Weights of a small masked image model: encoder width 160.
Rows from block 1 of the decoder, named by matrix and row number. Rows with one number belong to one attention dimension. Each number is 128 + 24 x the weight over the matrix's rms, rounded and kept within 0 to 255. All counts start at 0. Numbers have three digits each.
# v: attention query, key and value (stacked) (decoder.1.attn.qkv.weight, 576x192, the v third), inputs 0-95
# proj: attention output (decoder.1.attn.proj.weight, 192x192, transposed), outputs 0-95
v.124:101148106156134131099133115110122130107119166124108102096133123111103142162123119087106131131113113157095160133126139096161123156123158125121130070140144129137122145127136130120130142122126115112147136117138132108135158109119166114101102143132166097107128122126103104161163164100134116138
v.125:103129112117173096121078135125082155136121176079128132145095134134084113130114155103126153089128140144164150156145128093107134139121124172151124160112131115148119101095087134135143144108135143115128128125131118163168126127151127152132146089142142146129100128076100135129118160098082084124
v.126:143167131130113142124143123134083102136139120128171110104159126076127135109129150146159138147164109119152097097155145144116137135084104150112119137123126126144106147159138161148128095155093123187138122114137108125120134155124139139130132133118104133136093151160092143155136089131105149107
v.127:088136126173101116162126147119160089120108121144101127111123123156109161136108114116143132108142155105122109123137139141058126149117124128127122147118096123099113095124137139120161162169153107131138119132098143100145147176120138087142119096153097120120130127156136106095153145166115112145
v.128:156090105194127111099139102091147124137118075142160141121146177170153133120150072135110099100146095110105118082115122178151150132081110123165099124073126109139182123116142156138119132135112096172122073080158147121109140153149171126116207166207123129086120052149105081158119134119143170129
v.129:164114145109158076095152104133114101061103104129107143126108146143110137105121129115124125106146134142134095112108128150131124109113145114112122148156144137094172135113174140137128098113103130115113128115077109127054111128124154151144105124173132087109099113139088114109138120135094163110
v.130:144189111111116144130195159125104116123138074132116149144110115106112154106121118084139090108180132096163109121152162112126132111153137132125123135120111116127142117111151112137168127102122141139126127127109137157121118115136136151185138131104125106126110099154122131110118105127110177123
v.131:111120083114124124128161140136127115123127105171112149148132112119121111134120131087150159102170165135051105174144133163122164128111137080119113157114146094099103116118123129101127128160133185133112154124108167135078120173073169143099104150138156137153114154133144048090084140149107103144
v.132:196079121136125133167163136159084134130119150201151132173147181070148067137156127159097111093170132120164139101140157143119182111153135112108184115132134107161110120154175134123129099152135114106111105128181116130113122114144135131134141125170164083178145141113166149110109114143107104101
v.133:087148139118138111123087127093110131091154159117138094097080130151099108129106119140122118141110131104138170168125164048105113119077123186119130120100101148123138127111149107094186152116155163090119088099155104099158097173173147116114115122114131155074103121108125119128146167137115152156
v.134:109082098162148156077161119054125128202105145101146128191063173165124105142089110125126161132136136130165147138129143086071098122129138149092122100092115104128093136114162120100109075116142123120173132077151129123132136144155118126115171104145134092161122101140125141164180106093119107103
v.135:156128155106132062112100145139125153114151147076106112136099112134107137169123116164116145125140159122120122079109118117123096106136129111128110132139175126156109153169079140100127145105138096135172141111161126145179098097152112133123113110142115136130110095128140154171170129110161140140
v.136:123124127157073137163144112188100093125138123135140140097173119096162113078152127100138170142083140135149113092114088076155165139151123140166084103139134118132139095141128113157082134081091129111120121150157105092081093103150100095128172132098118139123090142099083144122136129146163150142
v.137:201183087115113114130114121131170114177111100145155119162149143073151110175181125067150121131164135157120140096086139143086133102141114100077114146194132089103149111139157126162114077098139135086137092104119121132088170120127115135112143136128137121146156190138116098143151074159116111130
v.138:096140113136118145135112121121140111132104135124146094124122125144113100178153104180106110192159108113140166099175098132123105140138135156088155099160125121135158116141122119182114114158118112106085115098151098147099155117176141110195139127111147125112135154137104130112135137106127128155
v.139:094147131155195111157128127152126118142126135156182070135137151039183120145144137121133107123143118124160175122124164130153073134125149109134091098119123115116132151161117105145133133146121154143141178064118156165155117125124100082111126175128119118167118151098132120169152141139136098127
v.140:138145140107141151102110137108108132164123129150144168114105152170131128093124076099072129124149120130158148099198125116142132094144084147148140147107131115123119158202153146141113111146149112109101104131080120159079156142118191102148127154158120124119164133119142114077138105101090125082
v.141:111132167141162105104117128118128110156121137102145117126107098154071115164088061111104155177084135184080131086170086132132161171073206150124122121104137126131121150082102127109127114161149164109128134126183159110122145150113099115175116143139143133128129132109132148119088126102086121132
v.142:096109148128104102134135112104180088095100123131120137109136118128123119101100119105107082175131116136095089140106134157111121124134114110102131141120110136107172142154115137155115090143123120129121174114121117155146130088101141117175105134089145125118153116145148098090091125174144147126
v.143:094124130182095146157103118164133139106093137153100139127106141147161157132159119117085132094136102143132105079138148143168112139084093095109166092026081132186162118167121105087127149155140069096100070098111174149186154122164141095098149090182122157130084147110122112108084152114106178102
v.144:108181146124099147123115116189147105106106139112135133131113106094140115107155133132093096122088130141131110114085118093138128107137133079091142085086088117123096125112112119098083149131131110174144116114137127127198159102117071080122160128125143122098129114113176130153135089140102128136
v.145:159130106123133090168127068115107168167150144102162087176160130156120146093150118090145155122157132179177188165118158182101111103147106136083135096124129150108176129158097146131103090103146126156114122122152121105142104181127128121109168087183100179107104133111093119156119118079154129128
v.146:103109124167158105170116141101105144151114151093120107143144139157107117137124172093125096114091113124136118170140137100088083062158156112112101193120122152083138149101149146151153167169137167107167117123103124136103146098126192115160129127104113080118116112192158115151145167126118082129
v.147:091110089093107108084136122117117143143119157088119139121144066133110139124087114117101106103175125115168131152167103113130116118127142131137119094105116111103149099161109118122150118119116119107131117127116154138113115138105126127157112105086142165125171120112147081104130154099181095120
v.148:127096129161155207147161134142145101099145126168148110141163125145162130135138174127096113154108097150151132151132167158133169084128093147130084111106093053110145083179183115152115116193133122131101095104098140173104115133115144155102159144144090142142146103133166132105128133154158134123
v.149:149162156081134136125077113053143114170108114126105134147079130155100159113149144132125068121124108086130120166151127094117114160121133141109106157165086137138138132158159096123144133181106106123095125101127097125132127085146096118135106123085101123150147126086134118093143114172146072099
v.150:117148125111150124151177153142144085173139175128094119123116111189090214131095121165147076121103103108111158177120112118136142194101161112156157126107138127160145180116085133169202105144136178197112150148143131126110164140089124109153120146121148143082170072159125118116133118112141106121
v.151:106122127166118128089137110043125117097107104145112138113152142104077179166085117127064145149115089123130127143135115135159130125124145098107149096106187187118183140140127173146200133137091088155118133179140118135070141151139189138112088094156132111107136152189159135124137153132158194152
v.152:142127121160114118100150134103146128173140129141140141162140167148111114148103146144177149101112128131127141139126131137143132122141115141106142126160138103135156128102137115094137121124124109112123114141114086124091160134121137137140147135120077113138116123153050112102106097104115105108
v.153:109167139117161118191153084147142150154120112106189119162128116136115085165097078157150170119120145126146136132136157081147143089154149158115129160185125064138114113085110097111141116138151125097150117111153057149162130112158153110129131094152131111110093127075142167136156125110102124114
v.154:131138149129096125139127098133153153098163109126133115157125081108122167138056103135112155101144130123117100134114139168144126081171102069146143111079161129104161117139120137167107149090119140167069134172117126126131106148137103135164128113143136111111088127162135127143092137121163121141
v.155:148133124089146126151142153129176191154145117128134123132123133122118151098125118088138152153126157090109149109164109156127159117131114155140136113135149145114155104113115176118107130095116136129138137115125145115132109126102113138110108132166155119138156129122108119072100173089100070129
v.156:140166131130199117092094114161101131113117131109135128183153077112154145154119166114136146157122113140102120144147113103156084140158121112098159130160168086141101121118126109127120131161138165127125142180148124084169121081122079106130150123065125115153129136119137143175164144141144130117
proj.124:144103178107138115138104144158147104101111116138139150127123159146145141090128104174130100099144109120163151101144090133143141119131147155155163141136114153108138090113145150146148120127133110144131124139144123178147158108124127141135174107152125149140107117105144165134082087151130115121
proj.125:162131143124113131149191122096127137130112092145156139159092106181143121120127080114137137138106142109069134130119115144139124136127164120148157138135105162098076168111134126149126113143106132105141092125116133096065135118128108092143103129117131091169165108145164108129148126124128098107
proj.126:101103131167143146137114158120179136126111112114084127127091158140090131143147126124126151078134131134138144122109142131111083115151123082129136104116089105112141096141140115098118138133161124084108130138095145128137146086130110148158128121146167155105139099131171109139096134110122148166
proj.127:164160115099128153115129132103121124117114094089128114172139109150149125121108125128124153137126080137155157132130084110143112162127158116130109106117097126163131158133124130152126086063072102120126124139130116148091144135149091129115093140108156116160131102119144129151105094118174130176
proj.128:102140185114122168184151134164148158146170153161070145120135107078089150139051159102186146137058159131164158131109120056102137166130193173141183110146138155117092139139133132098117091104092147124119116163097124107138091108105150112127081124089093122118160149130158154129167135105096109161
proj.129:127146139175112128133097143136133129167165139132131102132169109112122118135097119137145094136087107091124122113135118065142144116133148146143153088112133106124071126157113096138131136115153142182132113146164118127156139126138131089107143125111095161123126103149146154129144117126126159148
proj.130:106091133126101109123068108121153147138144143142119120067142137134122122131119143145161128156126148114109133129073086126124134112135110124119121121129135123112112124146153121111114133126141146126130152111150140095128136139126096101085091126162116138140131112116129136159151143125132119122
proj.131:122137145109104130164109123138102137137137088108141094079073115115136150121100115135079064140098088068209145116119137097150126101163127117068138108112109144127139111138098098150122143084148101073118141151142124092125153105162142128165109122137152131125128126155139174175156115121108185117
proj.132:076148152152157145140109110127148088116141143084144137118140098152116177123120172118170154143147151144116162186106112109139121129096128177169087113138146147095158128120100155111123140121147152146170140150114136131195164148121115127143137151087119170093102154140102110140131149114153137149
proj.133:144138131167103163115125127149156105141101147113135138162181125101137136098149145120133109126119091160125105107100124180157124142179114142129130131131149121131108121169131159147085110171127095196144144146157171141092143108108114146180166149112136125147102105136141155124147067086128135094
proj.134:143128204148149099158104108184133129060150134127112169132159114100169116115113125140123111140089117130161158130104131140209160084116164152155146139125154136109158111132107168160128130193090123137156125154134142125132113083146119133133120164104127110047130102147121091097109130149093120186
proj.135:098127131157124192124143141121151109138082139158147128134139172144148117109113118110148109151129096132142142187141146142131114159120124102135147162159140138165144116117122106162104109170149139112068100131128134113124095120101132147144158131116113114117154152120080120101137117118105119107
proj.136:118096127100139118100097118047175127148136101121119110150130134130125164172135131135140139089171130116091086127130127137082124156082146125095120119153099141103089137072160109093174123141129148126093134111100093129161163158139143155107074126171118122160176119120132126140114129144147113109
proj.137:064088133162119139161144117159090153108158127109108097120110138149146132107085142154128118087120127099181158150147108100153148107130161125113134124090089136135088157103123091100130143131145140148129143159173102136130105125113147121093097110087087154117139084124150126128118142111112132122
proj.138:129147099126152127133144114146084129125140144117132179145108144104138134097168164107163124097115159169156110159129171116125128122108114103157077169142109141150108130103157157084161149098127113122166132131112174145170133118075131142090101140133096123177132108129158155118110147143126111141
proj.139:116129144091101150074172123113118158084143139128113157103104149205087129116131130122096155111135170110098108141149074154160129152175132211089105169121130091115123128119136141157102105082166087126102048121150088121097148173095165182156109097122154133142187124115157140139151099140107155182
proj.140:139123119138116137174105118100150140123116088135098142130124080093151109154140182168176118116128109093103128164097127160116139152105116118117121100151132149144153071081130135132131164100075122104155146142115159119142102107150094088119152150107151103092099100148132122141096167143147113190
proj.141:155132072089123155166125119148113158133128114123083154127146161073143133092187152158131115114116109149201132126102157142071096142137107106096141181162114130172124117156113151136130167112118085106164111146082163198115157086119178126115135150095123136110130113145167165119171172161131144161
proj.142:152164098110150139147109157173076146131146116149137105115109114128133157136133113130137124109138157122125151125135133120132119133141138115102127115108122100153082126112099110077168145067129147131119115167100144125095134136141127110091145106140086123132124131128132159167111125096096103136
proj.143:198136168124127093134113132113098131121124088149146124130152091104099115104097157099189103173098109128138171135070126130101184101143177179141087069188142139081119130090067117149133131077127158166131179171155097097113100146117141133149139163079134065136109121192129168133192075120146134107
proj.144:123114107119125122126155135075132155141139134113122106144144153157100124138118116105146165141119118153120159134160157170128130121137151150137120139166113132134125152128103120180140137131130144080096162139116125126093118124082139191118112100128131125135103117133107167096127133115155108142
proj.145:114131155141110163095125148129117095113110157124125158106108123119130053136106145131107105147124101086121093103129159066161149150118147107174145179114139135131096173103162115151102126149144101111133103139175113149118117135126127141111087149122121072142115133152119122103160102172118161133
proj.146:138149106105140139080138098198158104102172151119122171100148120146104149100128125143151148136173118128143155114117117134199125176149083154133126172134135086140110105172135153120127090081112074178118112120139138124126123158115097146109096083124131178126148152072108154134133122138109122180
proj.147:143166128141160141181082164160138108131131103182151112145087139121145146146138113160122123144131129117067140142122154174144127134143085099121091172123124137145144114126134170129113134174149140106138174165127167093098159109158163154165153188159152093115075171146113158159119112127088134130
proj.148:141144179115116095152115152100107162112145142148118154083108143127121168152073115116149148117173184099102133127124073098153119155144118151131147114126158146066115159102120138102157096055095169155124142149120110053169122125153110100157079117110147103103116157116090091188114129105108132144
proj.149:102142090186137134129128134156103116112134162124104108144181138153128084151118116125124159097118132143106129122124102163151101101147081131143114115076122130105162100102113146129113086092159099143166113153117136105100125137115118131140167140126144142073115112179135150158061141102137101145
proj.150:144128127092127155115107132144131131112141099150156106130108130089099090147144113112119141120079149141128103096139148125105118128145086125140155153103140138091128109160120138099081157157119109067161125133080149114103151082156169144099145129122137142147131189105158155169096163156075163153
proj.151:158133149088133109190073145228123134143140090158145113117115112167160116094116130107203091149094141121099163096105141129112144130121110093148147112140078118128107119116146091106141098135177198149100110119094152118143084063121089105153176127130112139138101096115118160156138125103109109100
proj.152:132096105093146115122125070131126128125133115074087144144107113117123105101138136151142150117161154116125140114151168060103111102076106102182140153134125171125098140132161181136094187146055139098154166109120148104165092114124105137089110113143149128116100162077152124122111166173143115117
proj.153:103101111119112119103085120142130121111124154110076186144110178115160147059128187116122114158177125143171175157137102170125095146116152156117110115156135155141102134119202176140102177149113124119155111104169186128116113129106091136135106157087110104163110082116086112084124165151163128186
proj.154:113152102116150115109134158130091134159123132144186115078113151137118101121134114116147130145103131116088117106115115128127133148118132172116126111120097110137108123125158141122157123184155123122164118119153098106130129138159134124136129119129128150166144150080137134134186097121124152070
proj.155:136105157167129141129137118130097088130092168111139131112117087133126105137120147168124129130126102159161130159109121105173104140097118118148123135124127132150116133146152105113142125135124118100132091142074126140111142127146122110128150126103138109102096118158149126178142118148172150130
proj.156:080136092113064150134168161079139144136121115135143125125132195141123094138167123130100132147140165147125160128128156188096145116130181143117094161143054160161133138111118138164127147111145097132117108093177112168122157157080126148117090127137145195139160119143136161077124113140155097103