{
  "image_size": 48,
  "translate": 0.12,
  "method": "mae",
  "loss": "mse",
  "encoder_arch": "vit",
  "encoder_activation": "relu",
  "norm_pix_loss": false,
  "init": "torch_default",
  "one_sided": false,
  "cautious_weight_decay": true,
  "batch_size": 64,
  "weight_decay": 0.0,
  "adamw_weight_decay_other_params": 0.05
}
Rows from block 1 of the decoder of a small masked image model, named by matrix and row number. Rows with one number belong to one neuron. Each number is 128 + 32 x the weight over its row's rms, rounded and kept within 0 to 255. All counts start at 0. Numbers have three digits each. After the name is the row's rms in percent of the matrix's.
After each neuron's rows are labels from the 100 images, of 14976, where the neuron reaches its highest value: "responds to" is what is common among them; "place" is the part of the image that holds the peak. Only what is clearly more common there than usual is listed. The data: telescope images of galaxies (Galaxy Zoo DECaLS).
# fc1: MLP up (decoder.1.mlp.fc1.weight, 768x192), inputs 96-191
# fc2: MLP down (decoder.1.mlp.fc2.weight, 192x768, transposed), outputs 96-191

fc1.467 120:173179143151104159095088109131151127080070160117116190085081167138046154125103127122122105113141129142172146140116109195150141120096101124095158152182181137097196104176155158098088142106149141122065141111164182094170106177120076145136127146183166081092152149175151109111147136134060184179
fc2.467 137:105092127132102198126175130105156092130103143146163185143165110189184148164063135143072124140118124111095123188119112149123101136127173111116139121147189090110133153108133071143147158121207101081086114111141118100202146077089105105188074130132082106161141106133130140147134128125125087136
responds to: spiral arms: yes
place: bottom left

fc1.744 125:106131096131119116085122117125108128124168200076142158142111104094117122090069138061105122097137152153175146111114146077074138167139178121107197157100142091097203116116123099126116151120120042125120107148157135112161101134101097161131086106231196115128124115084121109131124191158084107129
fc2.744 128:171145124172147205141122132082128178166088093114118127180116130121152081194093052171113130119192152144119142169165119144084185103092189142171096195113152137100130119131167044179146101087103125153145144120142080128131147139098134121111144126099127155107112141125140164111100073151186091168
responds to: edge-on disk: no
place: bottom left

fc1.408 106:127131192177149158144106099073160161137121112104126129116106100152130173070172155121083091094071108058138132167124089109113100121102100118145086118158119107131163091190179148135165107128193125176143178100147143166091104081151119169160108064177125137138163131077040112144129115130175122130
fc2.408 095:129138125095163153101089139110106125135109141113122104138064041134091116113203183123104123225142102175152127126207123178164132134105162160163137138103101143182127132133131088171174152118148148086152107107109163132111177147155093127131115095137154081175151083133142142118108159129118151112
responds to: edge-on disk: no; spiral arms: yes
place: bottom centre

fc1.270 092:137105143129111164148134125170092120114112213084159162199166118114175122136110163178203156051105061122193096113119109145116111161174177116143150113128144140115151160121128135119092083094130108142152165025119097150098163132145079131106184134090132122100096086082130100175114063124144101090
fc2.270 099:149147162199107073198122147164088146147130155053153106105090123162066161098150095133163117204124126127189110099110121124100150125077123119118107115120111105155160162130118081092115097133118100148148140074125142130123093137165077111088179139125104130119102161100123096109079133167139109138
responds to: shape: featured or disk; edge-on disk: no
place: top left

fc1.199 109:185066102119119121163137128123172136114116129107137074183155138138160144127153121125081061127177079127098129103118120107173159136151131098103104126169087090111108079096135139101118145106139080132160076084137133080129138198101097158140116107125145162112151097118106132181169120100144145157
fc2.199 106:140124113078188181142108194146109184127155156127076110171122102134097108105151162140112097136132200159176160185132145160155138123165081111140170140132165160111140167163167111125148137136182081152109150135187145128173182115201093085160099094124146113172163146121110153110133127104086142077
responds to: edge-on disk: no; bar: no
place: bottom centre; bottom right

fc1.345 098:102181206140184132106145122130146188144145151059120129154141119084119168124133156166159178123195126121116138145133122181158174085138170188173120045067094173127113176127138172122115167151114161145091121088130096091075118159152099118094183097107123151102101084128170128146114145093092168110
fc2.345 123:096127174154101122179066143131137142151089138141130180121140123094111112104081114128153085122156128060076095153188116033170143121115191137124061110077109132089117133156126124117151122144117119131112128110161116087137142099123089100163109091123074152094127134130150085141139141077107166083
responds to: shape: featured or disk; edge-on disk: no; spiral arms: yes
place: centre

fc1.557 134:083095075125133128113107093132118114191141123095097158138105127149196138155159102157149188144115216101080072188141160111126103135095107143203151140153151125164100159169109140163158117161117141160128119136163109184027148124154125136144163177073122107099078151174109133105136129146176105128
fc2.557 149:141127126127132156077088154128186152124107141154143189116122143163090152128055075139117102096147111141155119119219112188171138059145126137135077142077105139081085164141116147102107209131185113137193109158215184111142164116121095122074094111087121128131131121099141162131113100181137069085
responds to: edge-on disk: no; bulge size: small; spiral winding: tight
place: top right; top centre

fc1.745 121:126164132040121059108137109168117056117104104146099111154164092141145136079095137143166126142133167068077086140113167069150098121161080087079147096199158185156156156118124105142110075143062111096180146095131126115142179062096115150138100119126161086167165097180229135092189137104084099077
fc2.745 122:138100124142070172092176103134141079128137131102119087129153163113085215087109122049126149110108167101128162089092129111125110156088089124126071146151214162028131135101164101103146145160139159181145179123050126143143107093143142077110104125123125088133128119123152172139118092130120108172
responds to: spiral arms: yes
place: top left

fc1.316 118:199151155139164146103123126081161134167115187138125158110090118130103131137159137063163134100133135148163115160132120140123139122077173092129162094151211179091194112151075172111165086120141204123103133125139208162112142156112112123110095171107135071147144168110144129132109142100042117149
fc2.316 137:075126078187153118196135171147145125154091130127154164140143131154145113078127086138124154074144166094146099112147169134092153104110141070055171133113194094114122171160142137128107176081158144135053178145111103121095144140156126152142151111125116136179117061133135084116116158142145171110
responds to: roundness: cigar-shaped; edge-on disk: yes
place: middle left

fc1.532 111:224162173196133113103111131085138159123121171119146199127126121163100158131122147068143125135093142140168100140134072166146133161139120123106116097177134153206155144189153132179202117144118136157161092102134118108180130107103069137143121178145133091159114145053112127064088161148131146106
fc2.532 132:093092202145206174093106128116109119103142142149141187192114194111092148092159156142173139093140125129188056163152097142158131117092156107125113076115155144111101151135173171114076156093191125132171154129168166092092141119157161084123144107107125156119104137169149084148098129142133125088
responds to: shape: featured or disk; spiral arms: yes
place: centre

fc1.414 104:100212194137174154101126155099113113117103146124177178093084085095125084129044123105184171157077141111122083145087157154137116127118123153135083046103174120144104166163168130141147149143135165153079126077139152112085127061171113149179152095154133055148171147074159179113093146114100142150
fc2.414 095:150173169142102154117096139128205103163155167080130112152129173115144180145083184120141145089174078107098127151182108089173123098175151122144162115079116123136164139136149162119172080142161133194171113157060122162120136109129112131162131130145104135098119100189144051134149147221125112079
responds to: shape: featured or disk; edge-on disk: yes
place: top left; top centre

fc1.94 106:162208159114086092068059113113122101113133134159124158134075094115102175170121116133146157122112086097083098172169167166130154147099140139145140182204110130118179129143078151140096110147136191088109110149157167133051129123134119127137133162114132119145187131153088149113075135171102125078
fc2.94 126:154129051092133149103159135119127150126158112122128155173149203177041119107149219143098119162099086083171174092140160101160151167188156126125101134094094125167140087087155116125112104105130128127118107140151170176146191144105061178200131130188124095126096115158109130130144161140158162119
responds to: roundness: cigar-shaped; edge-on disk: yes
place: middle left; top centre

fc1.437 114:061102132180105151128094168119165133098118197100144099087149091105124149171104158204112146097107133088149145158112091079141096088096113063139172099131153080092126113142112128147149132152135117152102184137129123074126131135196099103120168114200142122077135084095085133089119159101153117133
fc2.437 093:095142126097080173083108080136171099098148128187087097162160178121146144086132168116117099125147130097075093090124109113157077106074144135123128142141163127178137134162183149097096082074109149109115141113134130149119133140115175137147145162120126168136063131158183138103136119145091086162
responds to: roundness: cigar-shaped
place: top centre; top right

fc1.760 115:093142147123117170128100112110146152170099129147140147102084176146105151102109098118085117072184171120158157109195134124157137157122179128055188115152052121078124149091086125165156161114171112096124131148143147207137189114099173121125135124125132142100111150100123130145154087097140076182
fc2.760 130:153147082133158214182106143113112104132160157133093129114116106141131121149166155089148101182120103186165064181129131099162164153130191142121112173161145153140144099121075145068105169118108097080143124114168125100183145120108103143155117141171134177215113166115133116156163162113136097123
responds to: shape: star or artifact
place: middle left

fc1.579 107:091100049061102151166160144076146167122129103166110127129126065083176178124119067158118112160183110153129119139132112121091155179121090105121097191146104099093100093064122099123148117134156125117122094185125133087138188133149143127098117105148127216089117108070153107086151170097136142113
fc2.579 114:063085174093117118092122066130151148099159099171157082160162080177158115122140227182109093105158124132160122149132089131100055129153127129152196122107106101161199138095123143162069111062124144125152117145130160186083177082132127153147111098194107143164160068188119173111132104177079138102
responds to: roundness: cigar-shaped; edge-on disk: yes
place: bottom centre

fc1.147 132:138185137071092099091084118134088074116086116127147160146146117110132092134101153159218076133191236100153127126149125050129118098145116108131123125157160138157115140087140118091147064169126110111155108120080151123126145141147121138095093153172123092144172145163072135143127117121077065135
fc2.147 126:144120118164097200156151156177107106140170158054095055130104148158151161089170103119154205146084091130172138070080154147118129145108173088123102110110115107097069160115105116102121168086091140163138163108106137120137112142148142118115168172153174097138131142137140140191114106140152133104
responds to: edge-on disk: no; spiral arms: yes
place: top left

fc1.289 139:122121152160057095099081086146103131149155158121108105209165176134132171113132138122085095105144165124141114099147167161140142144110118130143127125130127096080136127101126173152117168111183154111070122163120112167113127105168075136085150128098118190075159081165135085144139140183123140150
fc2.289 148:136123150093145190139156130121075167106138136178129059120156110112155116153148102128152128138127133139064066144125056114108141112144152165071145157121154158129175098159116076140150151194124158117085100127138099193141128130103178161099179105099118128091099172117142179110104118080133148059
responds to: edge-on disk: no; spiral arms: yes
place: bottom left

fc1.761 110:222245170128148130099107095099074152098092081117124136122123151134133077141075082139132132128096127116146072148154174133125150138115112141166159086148200201154131199139145121128131170140078153133121098129124178135125108078113053098167135150132107078139187138112162149106118156096069120107
fc2.761 109:132137143180142145101097117148142070143125167067076112084080179112133199133102157090112143099109117107125159128142157066163083134194131153089132099088186175116148112119146133133148121125152128152156107109086121131116116104146123119156070087104111065130133092122158090152166139216129096105
responds to: roundness: cigar-shaped
place: middle left

fc1.641 112:064177120150155094098079172119153077083136129073104151158145147114163132120119153139100129118121137119119124095102075139159108108099088127143185081098182096148151158149138063143087153209071120178090105070080095128116099104152134089165096135136162157099157101120106093181187101142186152104
fc2.641 128:153147127101086062204110104168094097136153152152131148151180115174163133105072152134175100113161164206155117081114164147118091094179134182173086186097115163137096104158115159170143127104139135119177107089134163089072111143095097168187096162151126100160123074161089102084188129155186084132
responds to: edge-on disk: yes; roundness: cigar-shaped
place: centre; bottom centre

fc1.358 093:100222211140137166140199112183130134126077099108128176175145132089112146133106135155121145125117144112062124109129172134135136137144113127141141067061143143079093143126191144130116079155053154200083107133130138122051158145150093130121131129119108109085149087090165152182116059072087103142
fc2.358 109:166186108134135125185100149148089108148097143108117109066162151102139153172123163132112130145175103090127125142155043097158101122194119156119061152090103157056126142163143156057094088121114130099104118124093066106134098113119141135177125146170182123131145115137176121132172141159110156101
responds to: shape: featured or disk; edge-on disk: no; spiral arms: yes
place: middle left

fc1.560 116:095136085086124148145157140100108130137163155151179147161099176128092111102139126148176143146134104142127159161145147137121187071131157213100143099218058092134120119092198131102092124113151139120187127137079091172147205132148130164126128098165107152114087120088132091081127112154087105115
fc2.560 144:141152116090161132128138133167103086111116101131169092135133140125099076132112166135110128143118097209170120170128178151067141153102181163145125119174160152143099190118115181146177198063161157125169121114103176107187142090198112165123176126108103131156084135118119123106133079142106096105
responds to: roundness: cigar-shaped; edge-on disk: yes
place: middle right

fc1.398 125:124125121165065178148098137149091124171101111081143144166123178074105145161112122049127133134118103064126092137084099163105137129151100111098131114147119193152132133133084150165188165127118089102140149130127135108203190090137193176163150095134099151127114084129125119156175110159130140104
fc2.398 129:051136120117107065119099180112126125076187046120056132121108138126146157121057176120099131083094153166141153092018241136069121117149149152138084112147124132155125131065121101081097126166180136129165064118113127116118124126195139109129114125107111091110124169157119116116131131147218145099
responds to: edge-on disk: yes
place: middle left

fc1.203 117:155177157200122154094161156110115148119141139109107152143144118082154066168116124222089123148145102079090135143081142123070098106053169132117105117079102099105142147110111163099143115111125114075109112139143162127131077149157115152124182144108166112153081149077071135107135103155110104170
fc2.203 132:129109102129133170156116121152159077101174128127122124167142114148171116144167199147134159100073114118113142107206136106190181153198123131096138133162151156171100095138107133118115083084122195097166167116133132127085166063132129107081118126086157098137088157170126110100169175194134110106
responds to: roundness: cigar-shaped; edge-on disk: yes
place: top centre

fc1.313 106:159127045142116142119113180129137137093101165117097157105125114121124120106109170104129142131161120179136147102035147093097097128074119117104095112174167104139122167102081170175091062081135148205139136099080171126115150156142058171158119152113145117105138124177105167096084142116121074120
fc2.313 106:134105152123118117115150139148168105108120096126144143129139093172144130134164123144132111102087193119101092087134113152164094086151194065155100161117134141155099121170112148133081187188075133091107127105150144120145132095176124077134155124148138185127144116079130107089119112139157135113
responds to: shape: featured or disk; edge-on disk: no; spiral arms: yes
place: bottom right

fc1.491 113:136192060123156149141123179088091178141113163111178105148136104117134115145124135128164093203117127133110162130116129118064151228106129111103120169147117097099136089099112134126186182098154160179117134128100106098142104081136105099185150099131142083135109122123150130127193154162142060142
fc2.491 124:149147167167095099140144156092121125161161129093118106147129119094155176129157125131113149138183139169098120130130101132129112096075135094150108085100082101172108137120110169136142122143108150119153161130108157099105137132164132139100099129103145085168052159116094146117150104119170063138
responds to: bar: no
place: bottom centre; top right

fc1.541 107:119097029127128141102182118073076173132155181141079093121093121105144129106148181158073089101134127169131174131137097087176091118134164110096136176105116142092166073114124098127163121112149168145070139138129194125096113149079148088131119117090140090098121080160130133142149131136122153133
fc2.541 110:082110201088064168152101119108141142132086041081109086122115171086095141108181111114156123106100130116097075108140166109177138132108119181147120148143137094136151143161097098088095094088142128135147117155136078123117138141132159098108157176119155118147122117119105090105142087070120111082
responds to: roundness: cigar-shaped; edge-on disk: yes
place: top right

fc1.31 118:138155169142121167122108153152163068142172179107166164155118121105104145128142153094038109134100100141133106167073143120103152154113116111129121073202094086099142149131133160160059117077159169127088119137134086113135104120145098127151126134063215127121122120161126119133188125181098137171
fc2.31 119:144104128123078192130162086111148203103139100141105147128160166130176078120106072178168142152118096176205125148113117119074115064129157180138103048102156120127113121146119141135160161134199104147132100171132126143167152115087106175115150138121103117197128113114108128140079099101099095117
responds to: spiral arms: yes; bulge size: small
place: bottom left

fc1.718 122:138127093156168118111100099130124143151090093137131113185151166116065158092079137102130107115157141130117167117124133100132137124121167108103117118104178185132160159120122142157128200186164110117049114103168151120205126143073080122194132117140169127136113122106122125146114103061129124088
fc2.718 120:035159127137090091081117082157152063083114139119102148116127111156160124124124133148096086136139112116145165122096084132075153169204101094121142103167056154130172115065113137125155148025167185135189140103149150107078087083108158145134129137142095104121136151174133201144128181088101111184
responds to: shape: featured or disk
place: bottom left

fc1.1 114:144180124114087141075119162148099145135108182107166149133088155111084106116129141109100062118159088170189123110187076086118120093145114056074162147194106102120075151129154130138134162072137136125163125101134134135110142174169116100152091155179124118156155148123135161083149127161071105150
fc2.1 127:105122111150085173136140143100095091096129143069125117113131134098165154138105120122117134125138187136119103166166145149085188173134121169130100143089151087114138138149131139113100120115135124119087134120141089100158100131149090144122183115161124151178129140128112128181106061109101059153
responds to: bar: no
place: bottom left

fc1.297 138:183132162139046084131067187089146107121150138212147102202160108159142106115064145161114109112099193107139116126169160143145119138141100117134196179142077113130109179106143178116139167121115076069129138078112079129141124094137167115171168115120151137101132101149152140141150163122179131119
fc2.297 134:128145162162093180171136082118101167135172180100111146185154144127170148149145123074146119174086139124077087128135109185118145118178185134106148151073141219125157136092148159105126092145134160193117140190111091140175137120120117107111154099098066103132080163113110143106073112103152113098
responds to: shape: featured or disk; edge-on disk: no; bulge size: small
place: bottom right; middle right

fc1.389 126:079113131140113085140144067068090140136137112143159192090107129123043126113129117079127141121141113159172169139089117164116195087157105144089148138134119159189149132114194170111078150075149193141156135165092112106131154132101139216143142138099137122137091130138161137095097094118114126133
fc2.389 153:139157113095136125120100152165125143179123160103137112139107125136154137144135135140125023143100088098154144188124145144087092182119081158110138151161141128071120171153098136114109101121179099124179129117135166101169057134167081097159118084162142140113142139122107086158145088094151082101
responds to: edge-on disk: yes; roundness: cigar-shaped
place: middle right; centre

fc1.643 100:145118132123132124095134103194130084118136041118093149127090147121147072156148155126138116082099115141121134137147136109099095046067169167129152115121116131095130158125106126118130106132160170090143109169134157131090084139124118145114113103136148166215100162098070143126119122146166073113
fc2.643 112:125144094065107197097075098127145124082154158138053137164139192151151137109129172126132158153144146051143116122123172090108143119153180112125191125113182165132152124130077142143075154117125130141065117153188140176108160112145103167125120134126181113172126058130145101075168236131143097085
responds to: roundness: cigar-shaped
place: top centre; top left

fc1.554 133:118145115045137136073133132101088169109050124122157199169187114130110125164080105152086137125125129150161123150089150130155201136152155067088151118169142163138137161127143096056126159118116115182163127125132140120146161141141100180173098108098119108067129141177116107166135100136111136109
fc2.554 143:109107164214161087139138121156116126127152145150106161187127081117161165174112092145153099093086164130130109140143170162143125200151161097131158158131124112092153130154167133125115118132161115099152120098149101143137134127131121131136145100092073187219126141156148142062200150090103111139
responds to: shape: featured or disk; edge-on disk: yes
place: top right; middle right